config.toml
time_shift_ms = 50
vocab_size = 32
encoder_layer_scale_init = 0.01
text_encoder_norm = "layernorm"
text_encoder_norm_position = "pre"
text_encoder_head_dim = 32
text_encoder_drop_path = 0.15
residual_init = "scaled_by_depth"
Rows from block 3 of the audio encoder of a small contrastive audio-text model, named by matrix and row number. Rows with one number belong to one neuron. Each number is 128 + 32 x the weight over its row's rms, rounded and kept within 0 to 255. All counts start at 0. After the name is the row's rms in percent of the matrix's.
After each neuron's rows are labels from the 100 clips, of 14976, where the neuron reaches its largest size: "responds to" is what is common among them; "loudest" is the band of the loudest frequency at the time of the peak. Only what is clearly more common there than usual is listed. The data: read English sentences (LibriTTS-R). In brackets: how many of the 100.
# gate: first MLP gate (encoder.blocks.3.ff1.gate.weight, 384x128), inputs 0-127
# fc1: first MLP up (encoder.blocks.3.ff1.fc1.weight, 384x128), inputs 0-127
# fc2: first MLP down (encoder.blocks.3.ff1.fc2.weight, 128x384, transposed), outputs 0-127

gate.117 093 [208 146 141 158  87 165  82 126  65 138 134 153  78 151 109 110 163 146 132 200 103 155 144 191 131 182 160 148 195 155 136  85 101 137  89  92 110 112 148  95 116 111  85  68 145 101 125 112 154 188 149 100 181  76 116 111 146 146 117 118 174 166  93 212 204 118 127  84 121  66 113 147 138 123 147 155 141 182 142 142 138 131 138 102 134 151 133  79 115 151 149 132 100 116 137 126 113 124 100 117 120  64 109  89  86 131 132 117 145 115  84 166 152 166 159 149 124 107 168 118 194 141 118  93 125 106 108 148]
fc1.117 095 [180 156 161 176 151 140  76 115  83 106 130  60  96 121 103 108 147 148 213 137 107 194  99 156  76 142 108 153 147 103  61 103  97 151 123  53  88  96 150 109 129 120 134  93  96 162 145 130 155 163 114 112 150 171 150 141 101  96  92 118 136 134 135 110 160  79 136  62 108  82 118 150 147 147 127 142 156 187 164 153  94 141 121 109 159 187 110 115 152 168 150 137  78 105 134 142 125 162 148 124 108  96 170 131 170 100  96 147 161 107  75 163 145  96 135 133  35 119 122 175 139 177 154  95 135 167 117 144]
fc2.117 085 [ 98 147 109 178 197 120 160 123 152  78  88  68  48  79 125 117 145  94 147 180  72  70 103 117  98 142 102 134 142 127  56 148 103 139 161 180 115 145 138 146 136 116  87 148  79 102  86 138 109 114 125 122 124 127 151 134  97 130 166 149  58 120 134 140 110 156 151 160 100  60  94 119 134 100  93 111 171 134  55 122 152 127 166 189 109 126 130 121 110 153 130  94 111 140 139  89 118  79 140 122 142 180 144 121 150 175 170 104  76 125  70 125 125 123 143 121 140 192 178 148 198 101 117 148 118 162  90 126]
responds to: voice: female (91)
loudest: 4000 to 8000 Hz (37)

gate.145 102 [131  84 109 131 137 176 151 200 141  83  60 135 140 129  93 181 168 159 174 166 149 158 115 115 135 143 128 100 141  97 100 131 164  63 153 125 174 104  92  79 150 149  88 136 129  83 162 133 163 118 148 146  95 133 115 140 132 103 106  92 121  99 129 147 110  87 153 106 122  93 117  88 111 134 124 133 111 118 167  91 108 140 102 115  80 172  75 135 110 178 122 142 161 161 148  51 147  90 201  95 155 169 159 158  65 137 187 109 168  84 140  95  89 128  63 128 143 109 144 134 106 104  79 123 161 153  56  89]
fc1.145 107 [126  95 134 150 166 124 106 109 112 156 158  82 141 132 122 103 134 165 128 105  97 148 156 120 131 213 128 118 169 142 136 162 153 164  77 129 172 125 156 124 140  88 122 133 116 162  40 105  83 102 152  72 181 158 106 124  82 172 131 177 194 206 129 115 152 146  76 109 138 168 135  99 130 102 152 136 174  82  57 127 117  89 142 151 119 143 156 142 152 136 119 167 133 156  85 125 199 127 137 174 111  95 114 136 113  98  47 156 109 136 132 193 119 125 100 115 108 115 150  79 208 113  99 147 109 121 141 156]
fc2.145 114 [150 143 118  83 109 133 127 107 146 146 209  95 119 156 135  38 117 130 114 149 136 124 139 188 153 140 155 146 126 136  61 142 155 147 199  74  99  93 129 144 159 142 171 139 130 166  99 164  72 102 141 130 141  91  95 138  68 178 140  95  99 101 166 133 113 197 138 165  36 128  83 127 188 139 169 133 158 138  92 118 138 109 160 111 114 159 134  75 110 133  85 132  82  92 106 172 150 121 121 143  98 154  88 152 111 150 120 153  90 166 133 161 124 184 124  55 124 120 152 132 122 120 195 102 127 141 144 145]
responds to: the word "i" (68)
loudest: 1000 to 2000 Hz (44); 500 to 1000 Hz (33)

gate.226 107 [222 104 172 207 133 124  66 127  94 182 145 119  87 127  93 108 139 138 179 147 106 145 122 146  47 138 137 156 122  83 138 137 121 132 115 125 100 101 122 177 165 118 127 132  77 155 127 134 140 232  86 132 162 166 158 135 144 139 169 105 119 118 129 112 108 116 109 113 110 110  87 117 141 132 150 110 204 151  93 129 131  97 123  43 163 149 109 133 134 157  99 114 168 114 168  88  76 129 158 163 104  75 117 107 161 106 114 135  73 112 136 145 158 133 174  87 128 148 111 160 108 139  93  56 148 124 109 171]
fc1.226 110 [184 108 119 145 111 144  94 109 116 211 138  71 119 117  63  87 119 140 187 124 148 113 128 126 124 120 145 187 121 124  93 108 117 128 121 147  97 100 139 119 146 154 105  68  82 136  85  54 166 228 131 109 166 144 133 127 108 130 152 124 126 132 123 155 121 120 164 132 113 126  95 127  93 125 100 128 153 118 128 193 125 121 101  87 148 207 130 145 137 185 122 113 111 132 181 121  84  98 170 175 100 163  33  86 150 141 155 108 119  91 159 138 144 108 195  82 127  83 110 179 107 135 147  94 155 150 152 152]
fc2.226 098 [131 103 132 148 152 106 136 109 162 120 108 155 124  81 104 102 125 130  80  86  97 126 150 159  70  73 101 185 134 106  83 204 112 101 149 153 104 142 142 125  82 148 164 157  90 157 172  94  87 148  84 103 121 190 133 146 138 153 142 146 119 118 128 136 105 110 182 179  92 135 117 125 145 132 142 157 143 122 139 196 135 156 152 136 141 126 131 166 129 150 138 114 177 122  61 176 154  85 187 154 116 140 156  70 100 126 137 152  59 120 142 216 112 131 157 200  56 165  82 119 144  82 112  80 141  92 117 132]
responds to: voice: female (97); the word "said" (35)
loudest: 4000 to 8000 Hz (57)

gate.306 094 [206 108 117 129 177  89  48 132 141 167 139 177 154 136 142 136  79 144 125 126 107  88 184 129 115 106  76 196 114 150 123 121 132  81  94 115 135 157 177 163 124 152 114 118 155 119 109 143 164 162 108 138 112 122  82 119  92 103 169 112  82 142 137  82 120  70  94 153 103 157 101 125 113 177 139 142 115 108  97 176 104 122 141  90 114 118 107 135 116 127 130 118 128 140 143 165  99 149 114 146  79 150 128  41 139 234 162 134  86  81 134 155 123 128 124  47  93 116 110 112  84  81  98 120 165 117 174  81]
fc1.306 100 [105 146 179  90  89  94 120  85 121  91 176 115 103 107 145 116 167 111  72 179 162 137  88 158 141 110 124 109 161 116 140  94 135 133 176 164  99 144  90  73 166 127 178 160 178 130 105 123 104 110 219 179 182 148 184  97 163 105 131  77 179 114 133 154 149 132 163  91 158 123 165 128 122  82 136 176  96 118 202 129 147 162 112 157 128 102 132 132 110 151 137 125 138 122 127 125 169 144 115 119 132  44 140 204 136  78 107 144  99 146 106 134 119 151 112 119 131 198  95  96 120 151  88 185 107 112 131 176]
fc2.306 089 [152 121 130 134  48 141 138 117 120 138 141  77 133 187 105  74 127 147 184 140  94 102 138 155 138 162 166 169 137 120 134 103 143 126  97 118 125 129 147  67 143 163 122 115  84  72 106 127 115 164 163 142 177 115 107  83 154 118  96  52 163 144 136 140 135 136  84  67 113  58  78 132  87 112 126 135 146 135 186 179 179  70 122  98 152 119 138 163 123 108 115  96  95 123 166 111 142 125 158 131 144  41 143 203 165 180  97 160 151 136 120 124 130  97 158  90 163  92  98 112 166 135 103  93 102 136  99 190]
responds to: voice: male (74)
loudest: 2000 to 4000 Hz (91)

gate.223 107 [ 94 169 150 156 127 155 128  77  74 113  79  95 120 156 124  66 142 153 131 157 103  86 138 144  95 109  97  80 165  61 130 148  96 128 128 100 157 138 120 177 200 105 154 150 117  84 132 141  77 175  88 112 143 154 167 124 150 122 138 124 146 103 165  89 135 135 109 118 135  87 123 137 121 129 144 119  82 118 171 171 123 150  58  59 201 123  90 134  99 179 132 105 134 170 113  71  97 118 134 113 137 108 196 130 183 116  86 148 109 135 117 133 152 125 198 160  77 167  95  99 111 117 167  54  96 120 155 126]
fc1.223 108 [131 162 101 194 171 138  96  94 104  81  91  93 132 127 160  90 134 162 169 127 103 104  89 130 103  89 100  92 111  99 150 138 132 105 143 134 137 182 187 172 127 143  90 199 116 126 122 172 104 125 132 104 162 147 139 113 149 194 198  75 134  90 153 100 124 175  97 179 114 159  73 132 122 121 151  61 139 114 166  93 138 163 127 131 118  95  88  85 133  90  93 131 174 129  69 112 133 116  96 155 185 114 152 166 166  99 112  97  61 169 101 101 142  99 110 147 121 191  93 128 122 110 158 160  81 137 136 172]
fc2.223 097 [123  67 159 138  98 192 152 145  92 132 127 151 144 167 168 138 109 138 173 113 178 152  56 177 123 146 129  63 119 126 149 140 158 156 164 113 156 186 134 130 151 127 167 173 148 104 168 135 135 103 151 141 132 146 131 109 115  71 144  83 155  96 142 111 109 116 149 137 142  72 170 160 139 155 135 175 155 159 122  44 191 137 132 135 117 164 141 119 166 118 146 131 111 134  86 139 163 185 157 109 164 124 231 191 150 155 130 165 108 108 153 114 107 105 102  88 114 203 150 138 102  71 153 111 139  83 108 104]
responds to: voice: female (87)
loudest: 250 to 500 Hz (31)

gate.18 104 [139 116 101 156 194 109 133 206 121 140 139 142 165 131 124 143 106 119 151 138  89 113 164  90 102 100 117 115 116 159 100 149 133 173 113 116 134  98 119 135  53 143  88  70  54  92  99 105 155 129  77  85 106 124  83 114  86 103 196 178  94 113 111 127 117 160 117 147  71 133  91 144  92 157 122 120 194 110  93  99 160  72 107 128 119 153  98 108 112 126 133 119  79  94 157 111 150 124  80 157  98 158 119  73 148 183 107 166 208 135 167  53 111 124 142 116 167  76 126 146 150  89 127  83 139 117 126  97]
fc1.18 086 [ 67  55  99  84  36 109 167 115  87 154 120  73 158 132 161 134  98 112 161 107 138 187  57 119 138 129 184 121 146 134 148 164 157 192 139 138 117 103  64 105  67 100  89 143 152 128 162 134 100 137 159  77 131 126 108 147 142  80 135 165 148 149 121 181 133 131 188 143 109  97 155 118 152 113 145 105 169 150 103 159 172 182 145 155 117 148 205 128 107 114 122 137 173 134 103 169 180 123 169 154 138  77 106 139 130 122 117 135 158  86 103 102  93 162 136 133 128 137 122 142 135 149 162 112  69  93  84 136]
fc2.18 094 [130 139 173 115  20 139 130 134 124 121 131  94 139 223  93 145 120 163 161 132 136 129 142 160 152 166 122 146 105 108  77  52  95 167 124 106 126 147 159  81 132 107 118 144 101  74  76 111 155 134 107 157 143  93  93  79 147  77 119 107 167 146 110 187 165 118 115 105  80  78 146 154  80  97 118 126 117 115 198 119 137  88 156  71 118 103 119 118 137 149 102 110  95 132 185 111 120 145 152 125 110  86 144 186 149 168  68 208 122 142 125 128 140 133 126 126 184 146 140 113 163 118 103 134 141 158  93 182]
responds to: the word "i" (42)
loudest: 2000 to 4000 Hz (35)

gate.362 086 [112 120 160 120  99 175  83 124 216  92  72 132 153 102 151 130 103 179  61  81 115  83 128 150 142 151  79 136 152 100 113  90 104 144 121 144  68 103 141  94 153  74 102 135 139 174 120 101 120 123 146  96 114 124 137 192 145 131 148  57 179 158 145 199  61 132 147 171 160  83 169 130 106 133 136 179  92 124 149 126 115 103 115 166 182 200 152 109 134 156 116 129 147 116 180 150 139 114  90 145 104  94 138 135 147 164  49 168 129 100 124 161 139 135 106 107  96 167 135 115 116 119 165 153 185 141 120 123]
fc1.362 081 [ 86 135  82 152 124 100 114 119 145 105  91 156 129 122  95 138 154 164  74 187 101 149 101 162  70 137 112  77 143 128 127 129 177 131 148  93 167 128 135 130 135 156 146 124 118 152  89 130 108 152  94   7 115 225 139 180 147 159 107 111 115 108 130 172 149 140 122 157 140 189 145 128 123 129  95 117 112 165 118 155 180 138  71 205 138 172 107  57 115 140  94 167  98 166 166 106 124 140 127 141 165 108 190 146 131 190  88 151 136 180 153 128 125 132  89 119 135 143 116 112 111  95 115  78 106 112 132 171]
fc2.362 088 [124 127 121 101 133 112  75 114 141 129  90 103 135 130 116 129 150 192 114 113 171 125 127 132 117 154 147 166 156 107 129 110 134 143 167 114 159 115 136 192  99 131 164 101 152 111 165 124 149 121 112  89  56 118 121 195  94 131 152  72 126 154  95 115 110 153 133 224 113  97 149 128 144  95 161  74 177 168 113 107 150 143 147 152 134 154 159 177 155 153 208 129 167 128 155 187 186 152 128 145 132 148 109 177 119 103 109 128 154 125 119 198 113 115 102 118 154 164 113  89  69 164  87 139 186  41  63 143]
responds to: voice: female (82); the word "was" (56)
loudest: 250 to 500 Hz (35)

gate.250 109 [ 55 180 106 147 107 127 112 142 169  88  68 118 116 167 112 153 157 124 136 131 147 112 135  66 170 124 125 128  80 118  95 123 173  78 121 149 108 123 134 143 110 117 131 167 108 165 129 144 154 162 140 122 148 194 125 116 143 122  91 113  92 114 182 148 143 148 138 156  98 139 151 112 133 119  86 152 175 133 144 136 107 185  88  41  92 145  88 205 128 112 118 126 124 144 166  60 118  86 140 113 158 176 132 133 101  95 250 117 146 126  97  62 104 128 177 109  98  69 133 104 160 128  70 127 115 120 130 122]
fc1.250 104 [150 160 171 175 130 138 112  90 128 124  77 126  98 172  35 129 150 139 162 147 111 123 163 131 181 112  95 119 130  74  85 136 159  86 142 149 130 136 104 106 160 126 166 121 102 157 134 123 180 160 146 128 134 131 142 125 148 128 160 131 137 116 174 179 163 138  99 129 127 153 149 128 154 156  99  98 115 140 152 146 117 206  80  83 161 128 144 131 165 109 107 131 112 135 151  75 142 175 152 117 126 182 152 104  99 121 193 146 165  92  71 117  79 224  78 104 106  74 138 101 106  73  98  80 138 133  49 168]
fc2.250 089 [128 109 163 105  73 144 123 100 124 165 112 138 109 153 105 144 137 120 141 102 185 165 108  98 180 135 124 127 135 109 166  86 100 137  65 173 149  79 123 115  98  80 129 122  83 110 121 151  92 123 134 117 150 160 145 118 191 133  78 139 112  82  72 145 156 114  91  65 150 126 119 183 107 162 104 118  99 109 106 137  95 106  68 122 131 138 120 199  99 133 110 143  90  69 161  98 108 131 187 100 109 121 193  92 112 127 120 136 174 124  80 111 116 122 102 228 124 117  58 180 185 116  79  92 115 146  96 109]
responds to: the word "i" (55)
loudest: 500 to 1000 Hz (28)

gate.360 094 [179 138 110 141 172 121  78 198  95 126  92  93  48 156 137 132 195 121 132 138  97 111 140 153 113 163 111 199 101 134 157 166 178 134 105  99 148  95 111 121 126  91 128  41  56 146 157 127 162 191  74 158 141 156 172 118 142 176 144 124 116 118 155  83 157 133 119 138 117 111 112 123 153 136  78 199 107 126 115 171 178 160 152 101 163 149  92  82 138 195 138 140 146 156 120  72  88 103 161  97  91  89 118 152 145 107 106 158 117 162 130 152 151  98 145 162 107 162 147 103 136 117 126  82 119 119  98 112]
fc1.360 096 [123 148 156 165 100 124 138 158 103 157  93 101 170  85 133  69 103 144 207 104 108  55 148 162 126 154 122 102  88 104  43 101 128 165 114 117 106 152  97 123 168 106 134 108 117 140 125 131 142 203 101 149 180 192 122 102 129 196 153  84 100 116 170 141  85 135 149 112 124 120 113 105 119 135 127 139  89 125 108 115  82 154 178 142 184 171  95 164 115 150 130 100 178  87 164 134 121 141 108 179 157  76  82 117 136 150 136 149  87 135 175 171 144 113 141 117  84 143  78  93 124 156 155 152 180 162 172 177]
fc2.360 092 [115 102 113 159 114 103 119  90 143 125  61 131 158 145 162 121 129 143 138 106 108 128 138 154  90  44  91 147 124 102 118 146 144  87 150 159  98 130 112 109 128 124 200 160  76 134 199 128  91 135 148 121 128 177 107 111 184 122 127  66 125  79 124 102  97 159  84 133  90 124 129 176  83  91 117 210 147 152 112 113 135  82 127 150 149 107 144 185 139 152 157 109 172  96  73 145 156 169 198 152 122 152 183 127 164 133 132  94 112 100 208 187  96 131 117 185  67 147 141  81 152 110 138 135 146 139 117 143]
responds to: voice: female (98); the word "said" (39)
loudest: 4000 to 8000 Hz (45)

gate.383 100 [ 96 120  85 124 124 193 139 104 142 155 157 153 207 163 179 170 153  86  67 133  63  83 166 112 132 168 109  73 141  97 110 162  92 109 129 155 212  63 120 139  98 131  67 155 122 130 124 130 112 139 108  78 137 130 188 132 141 103 168 121 148  86 105  92  97 172 105 125 140 159 125 191 127 133 131 125 124 123 104  72 113 122 138 180 123 135 138 108 155 138 116 156 200 174  91 148 118 160 142 150 120 116 133 141 116  81 135 110 158 106 149 159 116 149 105  89 163 104 121 205 141 155  66 129 187 120 126  91]
fc1.383 102 [136 124 119 122 195 133 132 115 116 162 133 175 174 101 134 160 191 136 112 173 112  78 152 131 109 136 114  83 123  63 133 195  98 160 130 143 196  89 166 124 127 164  71 113 102 154 148 166 109 103 138 100 135 117 168 153 169 123 132 101 137  94 133  70  88 209 130 147 133 152 118 177 143 112 170 121  82  88 105 153 135 121 125 100 146 192 128 162 132 101 107 148 143 183 150 106 136 182 143 143 125 119 100 102 139  67 106  90 108  92 135 110  90 165 179 126  96 157 111 141  84 143 142  90  94 166 105  27]
fc2.383 094 [ 26 150 137 147 139 120 128 117 111 136 138 147 103 133 188 112  76 181 177 111 156  82 152 152 153 137 130 154 150 133 129 111 125 114 152 197 162 164 127 123 157 150  96 148 108  84 131 137  77 126 138  99 167 138 133 181 152 115 191  28  99 127 107 123  90 133 141  83 162 131 125 156 151  68  82 179 184 104  82 108 146 141 143 139  93 150  70 146 155 129 140 101 162 107 121  95  99 165 143 110 137 115 153 127 187 126 109 117 102 100 177 130 135  77 101  84 130 223  90 149 141 118 138 149  98 157 117 110]
responds to: voice: male (74); the word "she" (37)
loudest: 250 to 500 Hz (38)

gate.342 094 [170 142 117 167 154 166 102 216 124  86 173  95 123 153  98  86 112 131 129 107 107  38 121 108 103 135 105  96  95 136 190 144 147 103 105  87 168 103 168 125 194 154 145 111  44 165 133 130 139 131  96 126  99 177  82 122 109 141 159 114 112  87 113 151  92  69 123 172 137 169  85 121 126 145 112  90 109 131  90  62 123  93 114 152 141 101 116  77 163 157 121 112  93 133 184 120 154 113 100 167  74  99 129 147 158 151 100 124 125 115 155 140 172  63 125 132 138 183  69 106  89 138 118 133 152 143 164 145]
fc1.342 097 [ 83 145 116 103  70 108 180 113 103 172 160 113 103 102 174 167 180 121 108 115 135 153 132 170 139 153 141  54 146 110 191 127 103 173 178 150  75 128 162 129 116  98 223 130 182 135 162 181 125 118 156 132 126 119 162 129 174  72 113 159 126 154 127  99 134 108 116 113 161  84 151 108 145 131 155 162 137 159 151 118 134  96 141 103  90 118 119  89 108 122 221  92 142  93  77 141 118 105 171 108 130 119 161 134  58 101 104  68 156 184  74 155 120 128 101 147 119 128 170 167 128 120 120 152 112 100  79 156]
fc2.342 088 [160 141 114  75  57 117 139 170  70 162 163  88 126 147 120 146 117 123 195 159 121 165 166 134 211 138 171 144 129 124 127 120 107 149 124 128 144 133 140  68 172 130  76 109 169 122  59 127 156 146 129 167 151 116 122  64 191 167 144 134 162 126  69 132 116 104  79 112  82 103  97 156 122 170  92 105 116 131 179 118 125 130 126 102 166  77 127 151 155 119  87  76  76 114 215 118 112 110 118 136 101  61 118 204 156 134 100 149 146 128  62 106 148  99 142 125 164 111 166 135 129 129 142 109 118 116 135 144]
responds to: voice: male (75)
loudest: 4000 to 8000 Hz (49); 2000 to 4000 Hz (37)

gate.324 099 [104 108 114 152 126 110 121  83 107 166 160 121 128 131  84  87  99 163 136 140 141  64 126 102 153  83 176 148 130 151 167 122 123  94 180 129  94 121 150 110 158 147 114 137  78 136 104 110 159 241 166 109 144 120 126 170 151 146 198 117 106  90 107 134  84 115 144 105 177 139  90  71  68 117 129  91 120  69 130 186 126 151 140 111 109  94 140 124  67 167 102 124 164  92 137  78 118 124 110 125 160 164  91 123 129  85 153  50  80 137 189 121 157 118 209 116 154 145  99 144  79 120 152 129 160 144 135 138]
fc1.324 096 [161 124 130  63  95 159 125 152 160  67 132  75 112 141 133 166  96 141  58 158 147  98 112 174 199 127  88 126 151 168 147  80 123 101 118 140 131 187 133  64 143 124  71  74 170 150 140 157 130  50 128 118 155  76 109 142 154 146  83 144 137 129 151 173 123  77 121 114 171 125 170 121 117 108 128 132  97 102 135  99 138 134 150 183 108 105 117 150 160 122 128 121  74 112 118 153 122  91 105 152 170 153 135 135  75 150 166 134 191 127  90 132 130  98  45 150 144  89 130 166 154 168 127 185 139 136 182  82]
fc2.324 093 [157 156 144  79  83 101 162  99 110 117 147 129 186 147 100 163 108 114 137 189 197 143 112  94 168 114 130 160  97 187 143  96 165 183 111 149 150 115 145 160  85  82  97 128 193 140 121 119 128  96 197 173 186  69 151 141  99 115 112 102  73 147 144 134 116 151 103 112 144 132 103 110 149 119  83 119 126 102 146 122  86 140  74 142 120 169 131 125  89 113 118 188 109 119 131 140 140 129 100 105 143 156 119  92 128 132 125  67 165 121 121  73  81 154  88  35 113 150 161 128 133 190 157 201 148 166 121 150]
responds to: voice: female (93)
loudest: 4000 to 8000 Hz (48)

gate.270 103 [113  79 108 133 111  99  85 145  58 107 107 140 134 123 142 116 133 107 117 152 115 173 114 201 110 137 156 102 171  83 171 106  57 149  84  92  73 119  72 160 103 175 158 150 170 141 136 144 121 104 135 113 134 125 183 100 129  74 108 113 161 188 149  97  87 109 139 185 188 149  89 185  97 131 121  85  93 117 107 163 150 138 120 127 133 144 166 160 173 157 142 111 176 128 189 162 133  66 109 154 125 133 164 137 119 103  67 142 131 136 126 115 120 147 159 133 102 161 152  92 170  95 133 113 120  27 143 157]
fc1.270 100 [124  88 153  93 148  91  86  66 161 103  68 107 177  94 128 109 136 125 150 116 126 128  90 120 159  88 126  92 126  79 152 136 126 138 136 139  81  98  64  79 148 122 213 143 114 160 138 125 186 137 169 139  85 107 144 149  79 149  98 118 115 101 163  87  73 101 167 148 165 110 109 144 116 161 144 169 116 185 114 142 146 184  76 147 147 136 116 102 224 203 119 145 159 161 149 101  96 121 115 160 157 163 112 114 157 137 144  97  82 167 164 117 131 173 137 121 104 146 123 150 110 199 116 131 123 162 160 171]
fc2.270 103 [161 137 111 153 172  98 143  87  99 150 156  83  87  71 131  88  85  88 136 159 132 111 146 131 117 152 176 171 167 195 127 232 117 143 125 101 140 136 127 149 154 215 135 125 132 203 108 144 102 108 131 147 168 146 101 134  69  93 119 118  90 117 154 146 117 179 148 133  58 128 140 152 125 184 116  97 179 143 113 161 166 131 143 121 161  97 168 114 148 161 137 143  87 155 117 120  90 129 187 131  86 148 115 119 110 126 152  61 134 132  91 144  79  98 153 148 143 112 131  56  94 115 158 116 144  75 133 172]
responds to: voice: female (88)
loudest: 250 to 500 Hz (60)

gate.141 103 [116 106 114 142 133 128 171 160  89  94  77 115 141 132  69 141 140 112 175 155 163 165 121 145 155  93  68 107 106 163 106 105 150 138 117 117  89 148 116  93 109 179 121 139 106 126 163 121 165 136  80 202  80 157 128 132 196 129 182 106 119 154 170 156  88  72 199 154 140  69 139 120 140 182 166 104  75 162 132 124 133 143  75  81 179 110  75 164 179 116 167 114 164 139 179 128 128  98 160  91 186 176 109 128 152 186 137 101 112 106 123  85  99 118 106  95 113 164  75 161 100 133 149 118 126 134 129 124]
fc1.141 108 [114 152 130 143  99 110 105 117 100 146 174 114 114 110 114  98 198 188  72 114 105 193  97 162 145 140  91 138 155  62 145 178 118 112  93  99 154  88 116 125 136 155 169 131 126 114  64 125 110 105 185 127 100 110 160 159 116 149 171 137 130  87 143 119 114 151 152 144 150 160 146 150 163 108 137 127  33  76  91 147 162 157 129 122 201 129 176  54 123 100 186 160 121 104  80 167  98 161 121 143 147 120  71 124 146 107  71 121  66 122 128 155 113 131 150  96 179 116 137  81 146 152 166 145 142 177 149 143]
fc2.141 113 [117 143 104  92 119 160 100 103  70 150 137 105 134 121 128 143 127  99  71 102 172 128 144 183 110 100 152 117 138 136  76 163  98 119 145  67  98 116 129 118 125 185 175 156 138 170  60 134  69 159 154 138 113 114 129 123  98 184 107 105  47  56 155 115 155 131 168 135 104 148 104 155 140 144 172 160 191 101 110 179  88  98 141 121 100  91 167 123 172 165  80 134 144 108 152 105 128 154  93 145 158 165  93 142 153 141  98  76 106 129 181 148 101 177 127  70 138  71 117 100  88 153 185  94 149  89 105 128]
responds to: the word "i" (65)
loudest: 1000 to 2000 Hz (36)

gate.247 097 [132  67 114 189 100 107 110 139  94 117  81  56  71  96 156 111 125 147 159 132 174 122  70  91  82 120 165 151 107 104 173 154 209 162 136 119  85 124 123 188 104 116  97  87 107 178 156  91 140 106 206 120 121 137 135 151 162  71 104 109 145  95 135 123 156 111 129 167 128 122  91 149 168 140 169 190 139 124 101 144 100 139 127 151 178 182 141  67 161  99 111 116 108 174 146 125  91 142 141  85 135 127 124  91  62 156 133 112 161 118 180 117 146 129 131  85  96 126  93 121  86 136 117 133 143 141 203 132]
fc1.247 093 [132 154 126 118 137 142 142  87 115 120 107 115 136 126 169 131  84 168 147 159  64 116  91 123 107 110  88 176 175 164 132  65  75 130  94 114 144 215  98 117 117 151 122 135 141 117 155 136 169 137 184 165 182 139 121  58 175 157 154  99 136 115 139 130 113  99 133  78 166 146 123 177  94 214 117 132  57 158 135 151  90 154 140  79 180 140 163 151 146  69  98  94 156  83 115 112 117 146 147 102 122 133 138 108 226 135 114 147 125 140 130  96 120 131  75 147 113  98 105  91 108  92 182 147 119  76 150 132]
fc2.247 098 [123 130  64 103  92 149 166 116  85 118 126 114 135 117 112 131  94 143 132 145 208 130 115 179 147 129 139  44 143  80 132  82 201  91 119 191  86 143 113 140 154 115 116 137 165 163 132 169 139 121 110 119 151 148 131 112 150 104  90  97 163 156 155 134 175 143 170 159 145 187 150 125 101 134 136  97 124 166  90 114 116  78  79 145 132 178 151 127  86 195  77  91 115 133  97  96 148 127 140 117 146 169 132 151 116 125 143 158 142 161 106 188 117 148 127 232  64 144 171 102 119 109 112 148  81 166 183 141]
responds to: voice: male (74)
loudest: 250 to 500 Hz (55)

gate.210 108 [107 140 129 104 176  86 116 109 139 197 131  80 139 145 168 108 135 111 128 136 197  63 129 105 147 100 136 129 108 151 132 208 119 125 119 179 123 140 136 183 114 111 114 192 100 101 116 157 121  35  89 111 136 160  85  74 123 153 144 124 122 188 142  78 103 115 173 124 125 130 112 127 162  92  79 136  90 130 171 171 104 103 112 149 102 118  98 132 141 105 153 177 235 130 131  90 137 137 103 151 147 148 146 152 182  74 111  93 168 112  92 128 131 113 138 105 169 120  91  85  91 152 104 194 130 101 139 128]
fc1.210 106 [154 143 151 127 156 149  60  95 116  94 187 182 143 171  81 134 186 156 145 151 137 152 150 181  99  88 153 119 152 103 143 119 107  78 160 111  75 140 130 131 150  73 122  93 119 137 168 108 111 194 111  96 153 174 143 129  74  63 110  82 159 111 109 126 143 153 105 114 138 101  97 170 169 108 140 122  87 127 192 131 170 167  73 151 134 107 131 127 152 196  90 103 104 151  94  70 175 124 162 141 134 126 140  79 182 117  69 135 137  93 120 185 116  88  88 107 115 137 129 111 130 164  68 104 153 134  89 146]
fc2.210 118 [151  51 116  63  73 171  87  76 122 169 142  82 140 171 111 126  77 144 166 112 159 138 182 151 171  83 165 121 132 132 145 167 160 141 118 125 119 130 121  98 170  96 114 131 166  55 179 126 159 145 120 112 157 164 119 116 146  90  56 116 185 153 128  99 155 115 106  77  65 159 147 159 143 175  83 126 154 121 163 108 162 119 106  93 127 158  99 107 160 129 159 115 104 110 138 117 126 176 188 133 132 130 206 136 176 162 105 157 127  80 117 104 108 104 121 134  80 136 114 154 121 100 109 138  49 117 106 143]
responds to: voice: male (84)
loudest: 2000 to 4000 Hz (28)